A small image classifier, trained from scratch: num experts 16.
Rows from block 2, named by matrix and row number. Rows with one number belong to one neuron. Each number is 128 + 32 x the weight over its row's rms, rounded and kept within 0 to 255. All counts start at 0. Numbers have three digits each. After the name is the row's rms in percent of the matrix's.
# gate: MLP gate (model.blocks.2.mlp.gate.weight, 768x256), inputs 192-255
# fc1: MLP up (model.blocks.2.mlp.fc1.weight, 768x256), inputs 192-255
# fc2: MLP down (model.blocks.2.mlp.fc2.weight, 256x768, transposed), outputs 192-255
gate.424 098:093136175099211133102194081111161120102126039137065139161109101139138095088145103138125163138129144122141090118137117157115084112107091158131122074075141148129096106063116136077127088129074145
fc1.424 094:111150151171133178148120102166100137132181173132115104139159096134138089171143156171073104123133135128098152093096190109149056108147171187100092139172119132144094114049084136125107145189097231
fc2.424 099:133159098100122137155124109172131138152120109141092129082041087123152190112150102141126133125120101117157113121126088132157161092073114179165166126153129149158084145126168075176124092165140161
gate.425 089:164103105167103062138130156121039060121204123126128137122091088102117141150154157116156107077141153082052117127124112136127099150110177172138087098147098116141088112081111162118103099102178121
fc1.425 094:105140083104112109160174131140135061132158136091144077092132127141187197135103153086165121087196057111160151140100153173143074102150161115105131122103075087088130115071111201128239146109113123
fc2.425 097:133105159141116155105191141092101119132112174077198083079121096157143170188156142104171182160179144109161145137107140098112101087108167127147165098102094121123185103139068106170094147076082127
gate.426 101:124152156096171097193106086121078122137095094141174143090119095144065092084128158128151111175180079164160162072080140109178216057157142148096161118167091090127148044137163152088138102152125172
fc1.426 102:172094137084143173088136158170055120199114113147135145130155158143092102110124164167155076112092191151095143110131091162123125119160102167168055120121154105205138100144170115114096093126128059
fc2.426 093:126092098082057127129135133195097126090151124170187152090101143126166135148153168088108083118116087166141147181107138177133083110099186164090126106088169126130088113095129155095067112121091183
gate.427 104:138146132134067140123181165157099116092157108133102103166103107123105126074115117089124079127135088129126063147127072141126166134065101144135094119222121098159114123107127149124122093095085112
fc1.427 093:108124146134101171146119157121125103148134118096054103084135161146090127137176124135198102084138068061116106200142065094105129137097132138109105155166106127126060129161118103144145130124117123
fc2.427 101:118146130153078124162128174144142181121128149132117154079094138131079165154150094134127197136162086179099128089146068107160114111158080091106149161078154094162134127160134110123135082140084117
gate.428 101:162191148126133124152109110121166126083130149158128101155075182170135168160151184133102130150097115091156150134121161128111110127141088055134139068129098127115131076118194140113080135087115172
fc1.428 100:101146100112130101147191107206143130143082096149111176112083181105128122142136188144150160180141128099126152060113188153201118085172090131128182138172133142145150124110146120113108156190180086
fc2.428 107:152114130162141167091177099124149123141139115183134158164077133122065168154086113117140138058126104095082111182108102147100124114059127129156118094112102047107149093108173168119134093138092127
gate.429 100:106120110131114104161091098085148154199117071139083147134164166118140120152135081197104164135156169089132112148111143143090165117091149123135206168140142181091120136079185141076118153132124117
fc1.429 106:104065123126114154138177099094178180146146104112162122143097089168119120150124152171161139151098134095094142133078114090107042139133141127090179077137138100152141106086132086128134151160175153
fc2.429 100:118189182092158072156088139161130127169116138113158112093109043187087117104124124134094135102120103133124143168189186157122141078143146156199107081131097138122125126130151127135128116134068100
gate.430 100:116095087177143129104165103135135156168176128125165124143191163133080170110155096228125099153210100109123082146113102115153083135166135104170101111126089074112103125129080093104177089146147129
fc1.430 104:081099180143092116118141100090155145142153120084191089128109146169112145093147158082187162133125078132143103142151117187120136111140121125142143044112158129179121147128166129113206100083083071
fc2.430 100:145114131148119150152213118111170153148135109138127153125149097136151123138150125060157169128116126127140113107111041121088105122143114156093153096138147091123109102178088115113075148132107119
gate.431 095:133141087088120153188059135126076129146067111098135115098099127095102096122133130063094154144053109141164112171079103141092111143129038131150123123115145202144093098113185099139085162121177145
fc1.431 105:128139096144118099110173091152173112093110220133112172151194138126140099182093163159141132147114093109113198157117088146133134124125125169110092123122209109115133176141110060132104201113072156
fc2.431 094:088117055081110140149145092172100161133092120097076128129102180207144139110128128100126060126085124092152158130121123119110140145180117081172149070072085170031116149130136103101147137105132136
gate.432 094:145118096125170173177191119160140179057182130152137151177156118158131197081167111083108155162179204138098103158152163107087097131108169134071111086143145130126109067065101110123111138137116138
fc1.432 109:140090154178181133117187081097101152110106075116155129141075150104109192134136107145174156135160113143118105104130129147161149139135094147143030150102078147126242163109115113100129093149148156
fc2.432 106:126091141113101153152133131136178155076111121089134167165097124102145099087157170092181032129155167056104205130113141172122144127121124106127122082119111172180121198113152169199118158147163157
gate.433 100:139073094131146143157134092076080066135123114179140071132141085089167203078181176132081165162131114131170157108155140077194056111126117115116100107139126108134130120113095127048098113113128095
fc1.433 099:126151152137102134101146120106153134134132154142092099104108041138142147139098150120146097136112124131219114114091148132112135104098053142105052083132076140177169146124132115059145099203133144
fc2.433 097:152157150153105103148105126147123089080154056068148116156151135150119134114115113169125189140138127149079188155145101150090145092193113139135086161130099133196092114127080144138107210131113100
gate.434 102:193134097111078127204167100037204122142170133134141174097137129185130154099129151147076196131140136185112198097122182156111183115104099105161079091132144088122123156145111134161145112103122150
fc1.434 099:146176147167041159174104125097154116160124130123124174119136082096112133130116184153028093090128145184104158095143065135175086159122092091134143108166112144046112111159116142084151121153154170
fc2.434 104:137130162114147139138110143110171211169105095121164130129117069113100158120140166140143195167086150162134162112122175141103135166117161114148129185184099103079096082137187162169085135163143140
gate.435 100:141135128122094074161132136146122120106131139185141131187128112103072065124160104172162099176181140105105145120146053106078117144168034125133168149109113141182086138143129120148133093140135175
fc1.435 098:161129176120145127170161095152094108177108116142167164158098127067101127151168189128094175121170127115123133157121076191104128113156148161115101106175129106100135092111108133178062165135171155
fc2.435 101:131099138147108088201124129112111127101102137140102127109156070106101129060181167115097222115122114090117142100150142143136175158107112095096084127117163089107121122134131089117161106080079090
gate.436 100:140125100091134124109043138129133085138112110171170156129105124146058067174169134070172077087176125164101091141094118158147170149165159141119108104099112074037165151114074147126099074146080089
fc1.436 094:139098167162146081137167103064131162139094160129129132071126135122123105075161131154168095147135110121099064115184115080089165131146115130145054167125074143115073172073126087201097103167091121
fc2.436 098:116105090137165121132119131198099146117147055068140114122162169150173184140144116117107140106098116145145103094153102090110136070135070114092136157158111144046174141127056185099130155126149101
gate.437 100:119161184120090120175100132112172086148121108146063111153108105146080114131074114159092130176134180147156135128095143118101138101088132189073164139090129110130139152117124166133095106153075135
fc1.437 098:118129116112127095098138155111190121161099106060104094129126116155106089122180108165069152132087174092129150159136113128085172145092085104146152132107108173053106073128100162098134125109128122
fc2.437 097:113152089038117098129147101125133066125129077169134149118107150117122113153135169103105074087109145221109080093127105095131115080117132102112150114102162167106203136099149108136118143138126166
gate.438 098:083100109153121108103178224120097077094096137161092078126194131112180086185087131134122160110073129193077133180203088135109140111118114180151127163166174119116128164133101098103101140108147049
fc1.438 097:137130176124123165131144157125076100111158150141150133168132136088163109098026094174176083158112081090135098125109156095127114128126126160135142152169182099171087099155159129127102091154151135
fc2.438 102:148173092128163083122125096136114155166095143164119099129170147148082119127122173161133134123114102093092134133091134124119114160123120106126103142053098128108170123139120136076138082132116106
gate.439 092:197124144113108116086086151138100112110168140150164097172156200209156163133169143093147118135112112208118146104131117120181143160061169119092174113150085156147107137074143136094228117124110168
fc1.439 107:112167170147038129145105125190099092173129115130194106190113143110136162140107114101171150155103076101099142104144110171089161128109155116126129094169091142152188114077143152121137196155078147
fc2.439 098:101113082137088115097141140131091100131149133153150136140140182128143142122100109128131126088079140118129147157095183094126087111117073116088123126133182155136127070137101111180139127097148153
gate.440 103:109139125131121138121148133154103075126115129131150136197142115146151111067117105162129150188109076082141182135109058145161114134152099132118177103136137143164133176185148146194107114081112086
fc1.440 104:129117121113179178084097077136177154155097083136101109114132136139141171105151137070158150154154095099168161112120172128171147130172122098124132134103127093123127133179160161137154117112152123
fc2.440 104:149114158151098103070119133099132121135157078126087107100136157153092150084148127105138172157186137113156175159110117131184082125101089118133118092136161143095166166150120145108144103108056142
gate.441 096:133093138115088133091087141072089114139057163155098084064187089113164092139164150136097116164063117159163100063142126100174120111148156110125140141084173057201118162123158144147156094112137107
fc1.441 108:117123157126142100116143107124090123137139136152099134103170141173089124138183151140199089118103080133175133124113142126134141100111149097073131116106154082133121081077134137139123141076061175
fc2.441 101:136115131174092095121091190137112147106129155213105123080116138118073128121122176110137158101090074094114096126126166160121126168122093148127119098065088171139089127124112119137061115113157155
gate.442 104:138079130144196137165134160143125103159085087147150140095141148086140124088109130074141100104154170149168119124118091155155109183156062085130091134118083154095179113104157152126132118114120204
fc1.442 099:109107219064109198125106177149073121108121110119149118140154151146136146111098111129178121114120117154099091145119136138146194118148139120126105153225135142089093126133153199142058136126122102
fc2.442 098:103101147153134188129127179124059139101077141088107158165127149140175133141114144073147191119136117116074108124112121125124168127087133165076086166074142190118140137100081130055105102118107164
gate.443 092:131114111121155087186180192085124143126110083146102131048149114127156101167134072053150148179122136113122101105136169142099027126154104063137107132106186102161100113124154187073116139116123145
fc1.443 105:138104099173066123111227099145126159086194119131175095113107078113116129104095168164113136136145103055106068072139116125143152114108052160131174168120115181134072144189150139125137094092089235
fc2.443 090:117061130112141169051121123129121111080153162132166113113144161103056086096146099056087178077096146118101083162141115154183060115153113098112091116203132140104178137129177124124135112102104083
gate.444 101:124109107114166151122083148181112102166094211111147091153175137147090144152144118160150123144099159130135095118145119124125100161077116130101200133173080127163133088153103146098023161111166178
fc1.444 099:099138122178141089110084169085117156107091120125115086118151152105146171093150107179146185131156105106108099091162128161111121126096136155099166102129162172128131161102143161138169144114089141
fc2.444 098:115137141120098135111115197109106143173079164059180104100138198115134095121132119112100167135119093184088128145101049083143226160104080122124042102048112147128117123109097086129125160146158128
gate.445 093:159112089119102128116113137079138113096134170157108148173187122167153109174197101132072148087078083147105140138181060160107104063199065166115105100167061108077092131073077177154130190149148106
fc1.445 106:121132149123121144076164109118076104141102073132160120104144137085072136069156130113139086141106109026119146169121114105118113108163138132135129088145131137098171136132099152106132157071122175
fc2.445 097:046120102138141117128099161126129132106189091117110097167129104120144132178073110068130146130148156060114120079195123144120130123113145154115136195121132173091133152126125124109119091133113178
gate.446 105:120177154155112108129121127173191172137121184146088161141103046145113158120125128121097101099116118151126181081173134081122153137147009063141183170154169143111144146166135169158188122128116102
fc1.446 100:130129137138162179142135107062143105125148132151122152136102188075105097092089155139188154125164104047142193099111121104123110150132120151147058164167145120176161117057106163106127119110125140
fc2.446 093:078035154084160150144131137117114137072117102162069126214113138143106117192194154170146085155069191128105114164179081120184115103117143109180116060115086125126122114084148119138121129132094133
gate.447 101:158119099145070143119115108087098151140126142143159216097090140128140111162153122136117075136129162121082145097150111137088145108183098069112146107091098135119148124048154113089106125122125103
fc1.447 101:112159114169135134124109099114111104180136115100100103147119162144141204150129172117127131158137035119145183152116123187177135154067187140137106165160070137120175123134106139157099109142137106
fc2.447 099:114117047142096128165125103114086148195122113063172163158115135054110115157167137131131104145169120147094096143147152127144161125127122124159064125139123116090127128133139169130117107149176147
gate.448 098:153086110127097077129135157073108115144134098133106118083126113130110149165095150128158126159078146077188058084148155128172135079076144146116117074127085119128140147125136167166074145159107167
fc1.448 095:094166140155117121083152114119153109122100083117097130163143135154164128158137122077150100143119103117167118087151193139151138135120147119044113171107122163140178162094120108092119207136144193
fc2.448 098:156101079096106116085142106130169105209136150117142099110151176132160146144104132108139120146145177078110080121123119157115162126086167108120152144138150199143097191132127113082154140111115147
gate.449 099:094163117146152168106131139123202086131197144238131100156198129169175144143112155153075114172122134120128126146114096115087135167101115181104122121128146074147131180150162121146117160181098084
fc1.449 094:187174151102174122124082130093158138101111191158162149100086105105163171149127149119104131100089116165106129162151098107201114116125141147112139159093164067098052130144151116175120157136134118
fc2.449 106:110172090200149142138116086130135149086141168040105082085093156135099113115100192120126207114142065177087110098186146055132143156069118125132072149169113172141166142125141132180113147100097113
gate.450 101:091102118214023174159144080192170149174164164174116098066137127141080152071082161141186105137079053103119159149133086096155060144103186182175166098122174181140109106175117124127152070145158119
fc1.450 099:151107122104127182146117121067178146117131128136095075102140069153124160142071113139174123081120144079138140119108098088150081149147168194134165127108101149097134145115124186105123128130130196
fc2.450 107:093155122129138118108120078165141154159101117143100171168151118138090106111174148158127092106137113098188154097118126185106149156113131121128067167153085134136075105158149068193084191175126075
gate.451 101:136058156121104098160104138162097117141135089152200162145153129178099129116121099113145143206167103106073063149099183129111159140093068114121120199076106130220112108093127136027162139121109124
fc1.451 102:143136128107151188123080107166157151123105167099087126084161087111102087103068106129096137099135141143157129061123131198144153137098101160104095108142176070141125141119098120111145143111112145
fc2.451 096:173160110149130151109149157133113157132168065150126146152167104078173186162134150140132182128080143156168154117178187160160148118135091164146117151168087139151091131172200185121159163092137079
gate.452 101:125072124195158155153141168097083115107089171161163133138178121057099160087070099182104103169150098139108142057114130134130133127163113108117206170082143147115156104138106138165128108138124127
fc1.452 102:122082102129111169121113114115117142163109085141122121088142148131124167079139093079083130181096119141062118045102103152150170090133172148060088159124144146209151138118112113110099084159129105
fc2.452 106:128147061184050118147147126175120148151145131135114151119073106110158135144063140181129170113132092164088062160108169113134083097095135097120120107130085099132133125116108132061166125107125148
gate.453 104:134156165114109113133127123095143141140112152159112145094135102096140081138156124189122151132112070165131129085096156124155141102121130166133110192134146080114182155132087147152202095112125119
fc1.453 097:057158186151131129152090166147192134160144170158078119107058121091114098085139099077119129095140128092099108140090096149071162121120133136137175121086095059124135057101160118130120126142060169
fc2.453 092:123188090151164163125093113084141126139118172137078128129122128166164127122161107160097096129075142144102087097078111165177084082130110116125140200119110133160164086180109134083139142170125129
gate.454 099:160009103130096169108178157095154135134176152163102118176150161106137092144126143117124081166116149080119148136134132149093110145113139122126155157106098138143110117180094144135093089155137132
fc1.454 099:111179086161212111106144140139141130129151080150145162104106145133168075172119152117148187076102142179143141064144136129173077103148103132118098106128148136155121089073170122090080091136116089
fc2.454 100:151061117165115131124149113123092133182205086108111182139127066136113141173118119137075083166119113140180148116098164099123168096095081074124133126201153124202131092164072086157099139128113161