config = dict(
    model='image classifier',
    image_size=40,
    inner_norm=False,
    moe='expert_choice',
    moe_every=2,
    lr=0.0033,
    final_lr_fraction=0.01,
    weight_decay=0.0,
    adamw_weight_decay_other_params=0.05,
)
Rows from expert 10 of block 3, named by matrix and row number. Rows with one number belong to one neuron. Each number is 128 + 32 x the weight over its row's rms, rounded and kept within 0 to 255. All counts start at 0. Numbers have three digits each.
# gate: expert gate (model.blocks.3.mlp.gate, 16x64x256), inputs 0-63
# up: expert up (model.blocks.3.mlp.up, 16x64x256), inputs 0-63
# down: expert down (model.blocks.3.mlp.down, 16x256x64, transposed), outputs 0-63
gate.30:135094117151142139107101109148196094071044046097101130124090209107108162060109145149144127189168126129103159106083104093138083114091074123142094124092132130114171165123127080134143181069102117
up.30:124171101138121130078159082144145135146161094166164175142073064109147155139131153150154076152100085131142130059125168102095077179118129168134136112137165155097194161117088122116137168117143165
down.30:124148102170129176126105095125114157167135183119128107154198073144153110165083151121147132127157138109083044122145043181145125128090146130139156127154105108109167093111111077109189109148139148
gate.31:167174130138124182136117182129104153116122125148104138132089067164143163118182154091106061190103116121089128129115167156141149079228092138133150136127150142174149068156092159136158107096145082
up.31:091069099127086128141128108102106125144119163124106158121081092084116099135140094135141128095178104080184164136099109116174100142093123146161152121131114165108091137207099084149155145075103087
down.31:094065101154139174173165131089094129110130106114177121141072089115101078092144124154172094106123160200209143067060073119129081142146133111086095116109148160100126128120121150120129125173170110
gate.32:134062196153190107162159111084099128089163171170154086182140108061120120088165099157124150133169176099087088126101160083132135115081128077155122105121108115162100113174092193155147111150159104
up.32:131135186150131099130162135168157093124099139120183137109138144121125142069097092133133114118112144178175127188125092170157173094171117146153115147174088147164116073105086169181166136139105216
down.32:162117142150135143164121091155124106150080112138138122114201109173067195157121104146120135121075169077112143072101120146130180117126127162042110095119137120190135120145094138131137148102149146
gate.33:181119143124110060036116090182159109102188109081117137112182109120129136137132128130092041172131171123095114149129114143117147107132115093127153159115076159167080123135137108101144141133162132
up.33:088097092150158173138171158158082178165087117172150078166139132118123129165178082106122117142128111094067097100110167119150054118104122106103129099121147139150117146061095114104124108120060102
down.33:089123083124163126118111160155185157118134066181160083159156098132117140125173185116123108139163150119060218064156125048070144169072119101084148163097099142169119128117163158098141078103111124
gate.34:169123145070133150133151200140129150154175121159143178073135167114115134151182145128090151173120073144151112140144069069166135081095151118082166110102126153143148160078146100141097093110146123
up.34:127143146154137088213120160072184127100136157180134133107135095108168174104133142104074148128102172167081147174179117098149123105163104126156144097093105118153144177120127173187086121169116143
down.34:114115125124146148166096103056157128151121080139137143127103080087057146152104119157129146126137138132170134128122121128070136170152118135142073162102122132088127127110135164176156134121138139
gate.35:188162084178055160125168147135147123087087116184131072134109141123139086110111091107096084135143095121160152198103101148095151179160143155115150134167158115197127137141126102110146210128070077
up.35:122142183155121147117158074155113144160149139168152172091102116077162123184117135178123131102083112024150109172128073082126195184061133136112146154066095129107139144132153147068105116169114127
down.35:115143079145162103112101137148105185141079065152222097098145068174169136130117087065100157130060159142123167085147163102146140105088074137102155156112131097157122155117110169172135108135143067
gate.36:173145146152160149156136123143124051118104142112134178088068107125107179093171158141113136166142105132124100138120093076116154134133100099139067109123149062139174101094139110115091129085126155
up.36:152119155154172115135117159058176147069125162136121081153089079083108186122165136108155183138162096159135104117129154080143101110096116124174152086107118103084078101139139095099112148137082138
down.36:118135129064161128160132105085161146084096093163142046123179112134120101101092125111159079150141109108151101093140146102141103113135090130091059091134105126061104082189134131093138082106134113
gate.37:108091111070100142144116066166171185132079063109148114138090145134072119131098158150153144156125095159156126110165188133137075155131166136156134201136151074080127114128067108111116135085152106
up.37:140126207108159079174081070156177112111174175116090153174131120135129117173096127092148107173124162143123181078166168120146107138107099098179146088142149112146168138155151166075113135138107078
down.37:175138108144128133174112140070119126168182110148107066185160088148157114065147151171104165147113112156131146149086095098127110141113054157134124125122115061083118118093135140104158122136060143
gate.38:110122178123116125120104079172126073114108077095140111120155141126070174138074148143151151128122125157150062118156138119121064130166135094158120108065128138192115092095121153124125172166123132
up.38:050106131133139059104175105160083143074159091158103085140152127164096141149189079125167102146107151137118163089134084169132096120102148121062129054110099131115077162157082129161162161118162135
down.38:169154084118062138077191150116100085089137133116127166160146136099123147103117129150133132130161083072090099134167109149157129131138110143150179129134098129112146161160047112066146161209147151
gate.39:165135173128112088106139086069115119121067097092157156148130159090147130132166046145173105137109132139145058134089132078121129158126091087089162170134093128131165105134086159112098131155100169
up.39:144071162129132079189080181082097200138136094097110132131131149117053138122101124127142139147192084126112120105071145112148129096098124091149120100068085175121120086142108168134154115164094152
down.39:102157088163115146119109198107143132157167157170130177109168151089106119152118164128146154087136105121139110150141074127124165102109144136162126112150192147142098075116148122106144153164071153
gate.40:154128154098143085096118165123133128163135123097135121136108133113103133157158111146127097146170123110094127178060112138135122120112156124160152047142141121129153135155143167120126127157169134
up.40:103129076208134125159112101133112130175126120148168116067103133120085061148170124154134084092134164124186113093127089152182137137114147125080119081133123090085108206159149133097113213092131137
down.40:116135130110148105118089187126135083128185141130119133110181089142150141094114140123132068146202124137131167106122153075122101080114114150119061122141177137123138126112160126127181097155145161
gate.41:078102084173139072163117113099126163078136133136140125169154122200178134140104163168122069105049150119140181151180132092115126118162175201122089144178168141077170184135130138150100099147073104
up.41:134104122149134114124091081134122116133123114175166146168140099169132125133068143068082102153109145070093109166105151151135178131135137158045144165096147149087111144155075113100107122098114090
down.41:087159129164127114127152161114155099117126181135060139077124120166108095075114190132152131049109070144134079083120110103077108124173131132144126104135177168068114100119138096123137126131135119
gate.42:109164091129146108115142080089136146112180173224149174118190137120172084174093186118158109118119194112080112111110143100063175135089156111128170158174138090086165109073119162151124096200127213
up.42:102148141141131098190121095150136170154127170066174129155103147096093171144121118134116157136160098138095179040156084150189145109107115127171116107130095127094099102169083156160122170152052084
down.42:148119127120110168145127146153132098079129109121145198120122145113161169184134197143099111162154161099175087155027157158175154124140154101146121132128090048113082074092178190179105120088173128
gate.43:118148204117153100168087104055149144134165127062140105114065209170123132099149142136155142128126121147102158128137101142195110129147112133127101138211124074120164149151144153118153072137059058
up.43:139136129091164145151099119149129130077110200151128153145112091155152091105133086131080186093097162122117139114137133127176135101157123163135147104154165147096140163155152132084148131148178169
down.43:097158165097087164096176166125106139134154110121074092155095122184092135162150156098072101131114149156097114103072117084153101124140155204192157051101115131105136072080122130141128080154105111
gate.44:139145073124188115116137166148122163085154131096131102122182136113049122164139087072097196107090105116169106128103154125106154143128165107132105139111175094168113191116130119117131115092058103
up.44:103132082178104106132118088171157094150136121134159184138128171145130108136135154064126109176165170052053125140157121175149138191134118069118154093132129126068141134165085134135109127094067128
down.44:166158136124090152085095107157159162130156139114137168141106125185161124194157108101092075136093120100118150174180170092161121115152147097130076212123170127138110074147165089135147099059142140
gate.45:177139117201116183121162110112085142173174107101120126123157137071140137101094083150118178132136102072139139098128116135114083140140167164090115020117186147107127161162165112097086111143120112
up.45:172109093103161145147103205103165128188076130116142091110103127142111102102150172173151130142137085154148115165177093216166117160112126134100155128117157106154151110116132094134141064163098136
down.45:069103106156113142151138066103171178118041118147128145121145066158186092101123099125115180151098187143051126032135155102083149118088176078149147125072162132138157076135070122145168117122148177
gate.46:097127199150116153124121141150091154067149123104118123119148134109147167167125159045162187075152082076131120098133084101134143165171106087124113099084122147099092102138095105113097071123161115
up.46:074093146130103146125096160056145090177086143128071127129081099129132171121173170158123117145133174134113121129184142126189132091163133101168109139150127166161086172110083138104078112155148087
down.46:097113124128123154158065120110069161098147133116179062125140114090180191096074090103116147124118130119107128104150093080139094071112158167125157071132142075088082135091114125131120160120139127
gate.47:171125115163098146120110090112107136158112147115146165064129139149168085127168088164152167090099143046102074134126098167116140136097148191072106145073167119140172104083147145156191153155086134
up.47:134151076187116158103165143069125125158133203084104134144087155185154072095095158139130147119155096120139118064132116157128108125111103184094134176074103128161177120088110094145118146102188093
down.47:109128133102106149135135128048080099109122141082131113114131179084147161092126126115139173109156150162142166057090115132132178139154136068141128139058116104187116102142100112109139126151096172
gate.48:103123169158134152068156161117171170162165145125142159175108132089157199139158063110111164161139141079178152092100119150102132086141119062121153123148119104118116126133107109134075162098144024
up.48:142137109140166113106149172145111118166155155141128148159119141156119101146096179140157180089166158116108146129136207179137136107162138140081176034100126126091080179137059169108078095143103083
down.48:153145126099114137105096140119144144194129126158102128118111106134141147109139131112143118127091115051099201132180106144095146059206078159171135161130100166126162152113157145141125118151161101
gate.49:147132140122130128160123064063093118139087139122107107140107116115103109091129130140130226163164154118148129160107185096130131088167128131143131161142131126131137130110145083096161173093125086
up.49:114142094135125163130182173148113141157103116105051143128183186059090122149074084130068147119089158135159128141109147117132105154123120087107133122152139130130153097111132139151152165139075109
down.49:115097126101110108114146120119138100162134111100077188169140103116196161187073121115120084164102141093195164120155125092127145147130153105082129123093164092107159142104073152121103079042203135
gate.50:150148141098187121142133134181102123069106072143152131225114120201134081143110195088117169152140136110127140134169137060098115133161107163135124155141090177105149118116157154186126111179138121
up.50:135151083197159094101132140108154138119116135152106067143131158190125087146165077135063153142118068151098099110103153125121161121149153157142125125149146146139121103105199118158106183080147111
down.50:104085122063071147023111101129119117124107133057167119109164179082139162069056158121104163060107142154100109143147138148118107096124123099126143126168126154095161147112111138127140108110157127
gate.51:184151156123152164132108155129199119149131164097070112134151159150138120118136126096191114102143144117082117129144120132121105128239117107153109067092144151146150064146104207146110147092136118
up.51:108177112062125175110102134184165142119118152133121154114173108128122133081141145175084152164090107126138188072130102086168152112136105053080224128174108161098161173099154119117086112125074141
down.51:122160187105133078142165132147146136214124131108140105143157090133107158144173076141106172158160182183167159179107076117095150143105176152081081176109098140113196159134137172127124147140158108
gate.52:124071141148123158109137102097149112173159186134136147183103080098117128123079118124096084175110088150097157114188165092057145128119107125124071127206120149125116101107090177108124085157126156
up.52:080172207137146136105112132143173112131115099140162161128117142104113113093098148152158107167175125169090159124169067172109183157123127124120116155105124137118128158069134088133143087102163173
down.52:175160176100193105105142109154087094172158138151113149129137109140120138184119093136142137177144144206147121118106139119092128121141090105096114082081122125156142179147139131163093162115180099
gate.53:105103055160159179108112132086130091170185132136128104125126104105122121074142136149132162077119119149124103144129138145144104134130162093144152183173120177140129100118155107098169086153121121
up.53:137104107118160103140174157160132100113176160158097201126144111147172117124106171133147137136139146081115098151121127072158117057061139138063150110120108141094122205162121124150142139168111067
down.53:120095099186124151157120138090137070140122173102144186169090089096116129162141134135129077066107151111142139127109184149090126084159079167128145118159081113141123151075131116148169112126171178
gate.54:154107076119140187110132086200178171136149115118107116129109149106128103142135081156123091183127101146170113132103112136150123203110076121178073080112138117125124147144101130104131189102170154
up.54:155133167196107130139114162141099121135075119110118164107106116122110108199096168158144145117088129181145123179184186161152134158131143137179143143156154066160136098165196147167100133140090107
down.54:152094130148166106074142122197153120144119101134136151094104140103103157126092165144106118118130118042112108145163079113152140163126090068120157135151134160161193107093103214070130131183142098
gate.55:139058171156092125132118123116157119054165095173103116126092104122110198177135126124091107146146163153088163110166102174125194131220126129096126089070119109069153111143108157119092162135130082
up.55:069081129212160128130158126171137132110123086169135142091129092131131116143130074118179161129188172128143095172106123079161128072115144174094160148127123110178141119087136094128096134131120123
down.55:137081106138146157162155163175118095140114141089189121145155136146120128093105146075137118162101164122155086147159158114054109133103095137092109102120201129098087125161147163113063099098135078
gate.56:144104129187117084099079182157087106138119131081132146081160143152145111147164157086119154103185162130217135099136142102098098125108167157121110090075118126135060110117117064183132081162153132
up.56:112092107159104144182109134170141100077140180188094122109101068168082088158162202219110118143169123138147160159143178117114119142132140121101142124141129053172107112144168131174122126072118147
down.56:120074122164070133125117111124121094067156129137149040207158169143153146131164121118046141157127141107118171155162160105103109137134125175167117127165088125091162133127105111123185185117162080
gate.57:136128098084121150175119186123076125137151152152130175200142116105147157142133135102174103119109141134068137119098180102126133200091124109103204147126100123120158086170109156131130154177172134
up.57:133141131136081153138145160135059076200078118116044139081170122094126105115119122149158081132097102152098152116122130135098150114117147136132122157083098128099116167153119106132199179090164159
down.57:065129133135167098176145130141123205062116131177138094153108127142128172130172200134133100172105142161140099115123141118125156104108141106105175142143183053169095156091071141095138146137064132
gate.58:198203068141075110121136158112109141165063175115092106150110135079171127143186119098129136121142175167126137114188052111117148122083143134159074167097099149109112191138123059131151065156115125
up.58:074192171108199136162081104154104102133078139131096150150133132120103120133136099127164110205096073119159131148152122120066143155149118175127159156147135174132048115122083142145150143128102108
down.58:099184121173122126103125187161149174131138169107137166177166094075102154178136133137154146163117103144123115153153104108111098149076129133087163083125116151129083149127121175146120075143107144
gate.59:077115135093093181106134156151105074108157098150097134190124122085129139178130139147102179069071141127176118118108129126135148118152081050153163094158160170116157124148196133078101166051093119
up.59:103171062124136063126177157169182120151102084100117108160166136111171152129137184100131148115103111123074081090175189112065116104139115189125127124109118140162143135175131145124171122132080119
down.59:159167161138131063160134124123136143111129115092193111199121128152147059139087105127113137097121111116144140111161138139103084177172154136098188167101185108141078152082177140146103156188129112
gate.60:196117143114140145059103143178121154027151088111109140143137144153132148148092116132109105166124127069172161174128174183140122134108183100131133172131104110113104171101075174121103127110157163
up.60:153190141142059204176159119107133126175111107110101153088156104131076124184149121081163105086127130143124116123125165129134108150136141128086085116182209115087169059050089096111110135141113111
down.60:062116129100140154113193143098102143151083146130138103119112125129158140178154086069116143117116114110124112081196124168184083154169051123070130130107109119163146109137161081126141100099161167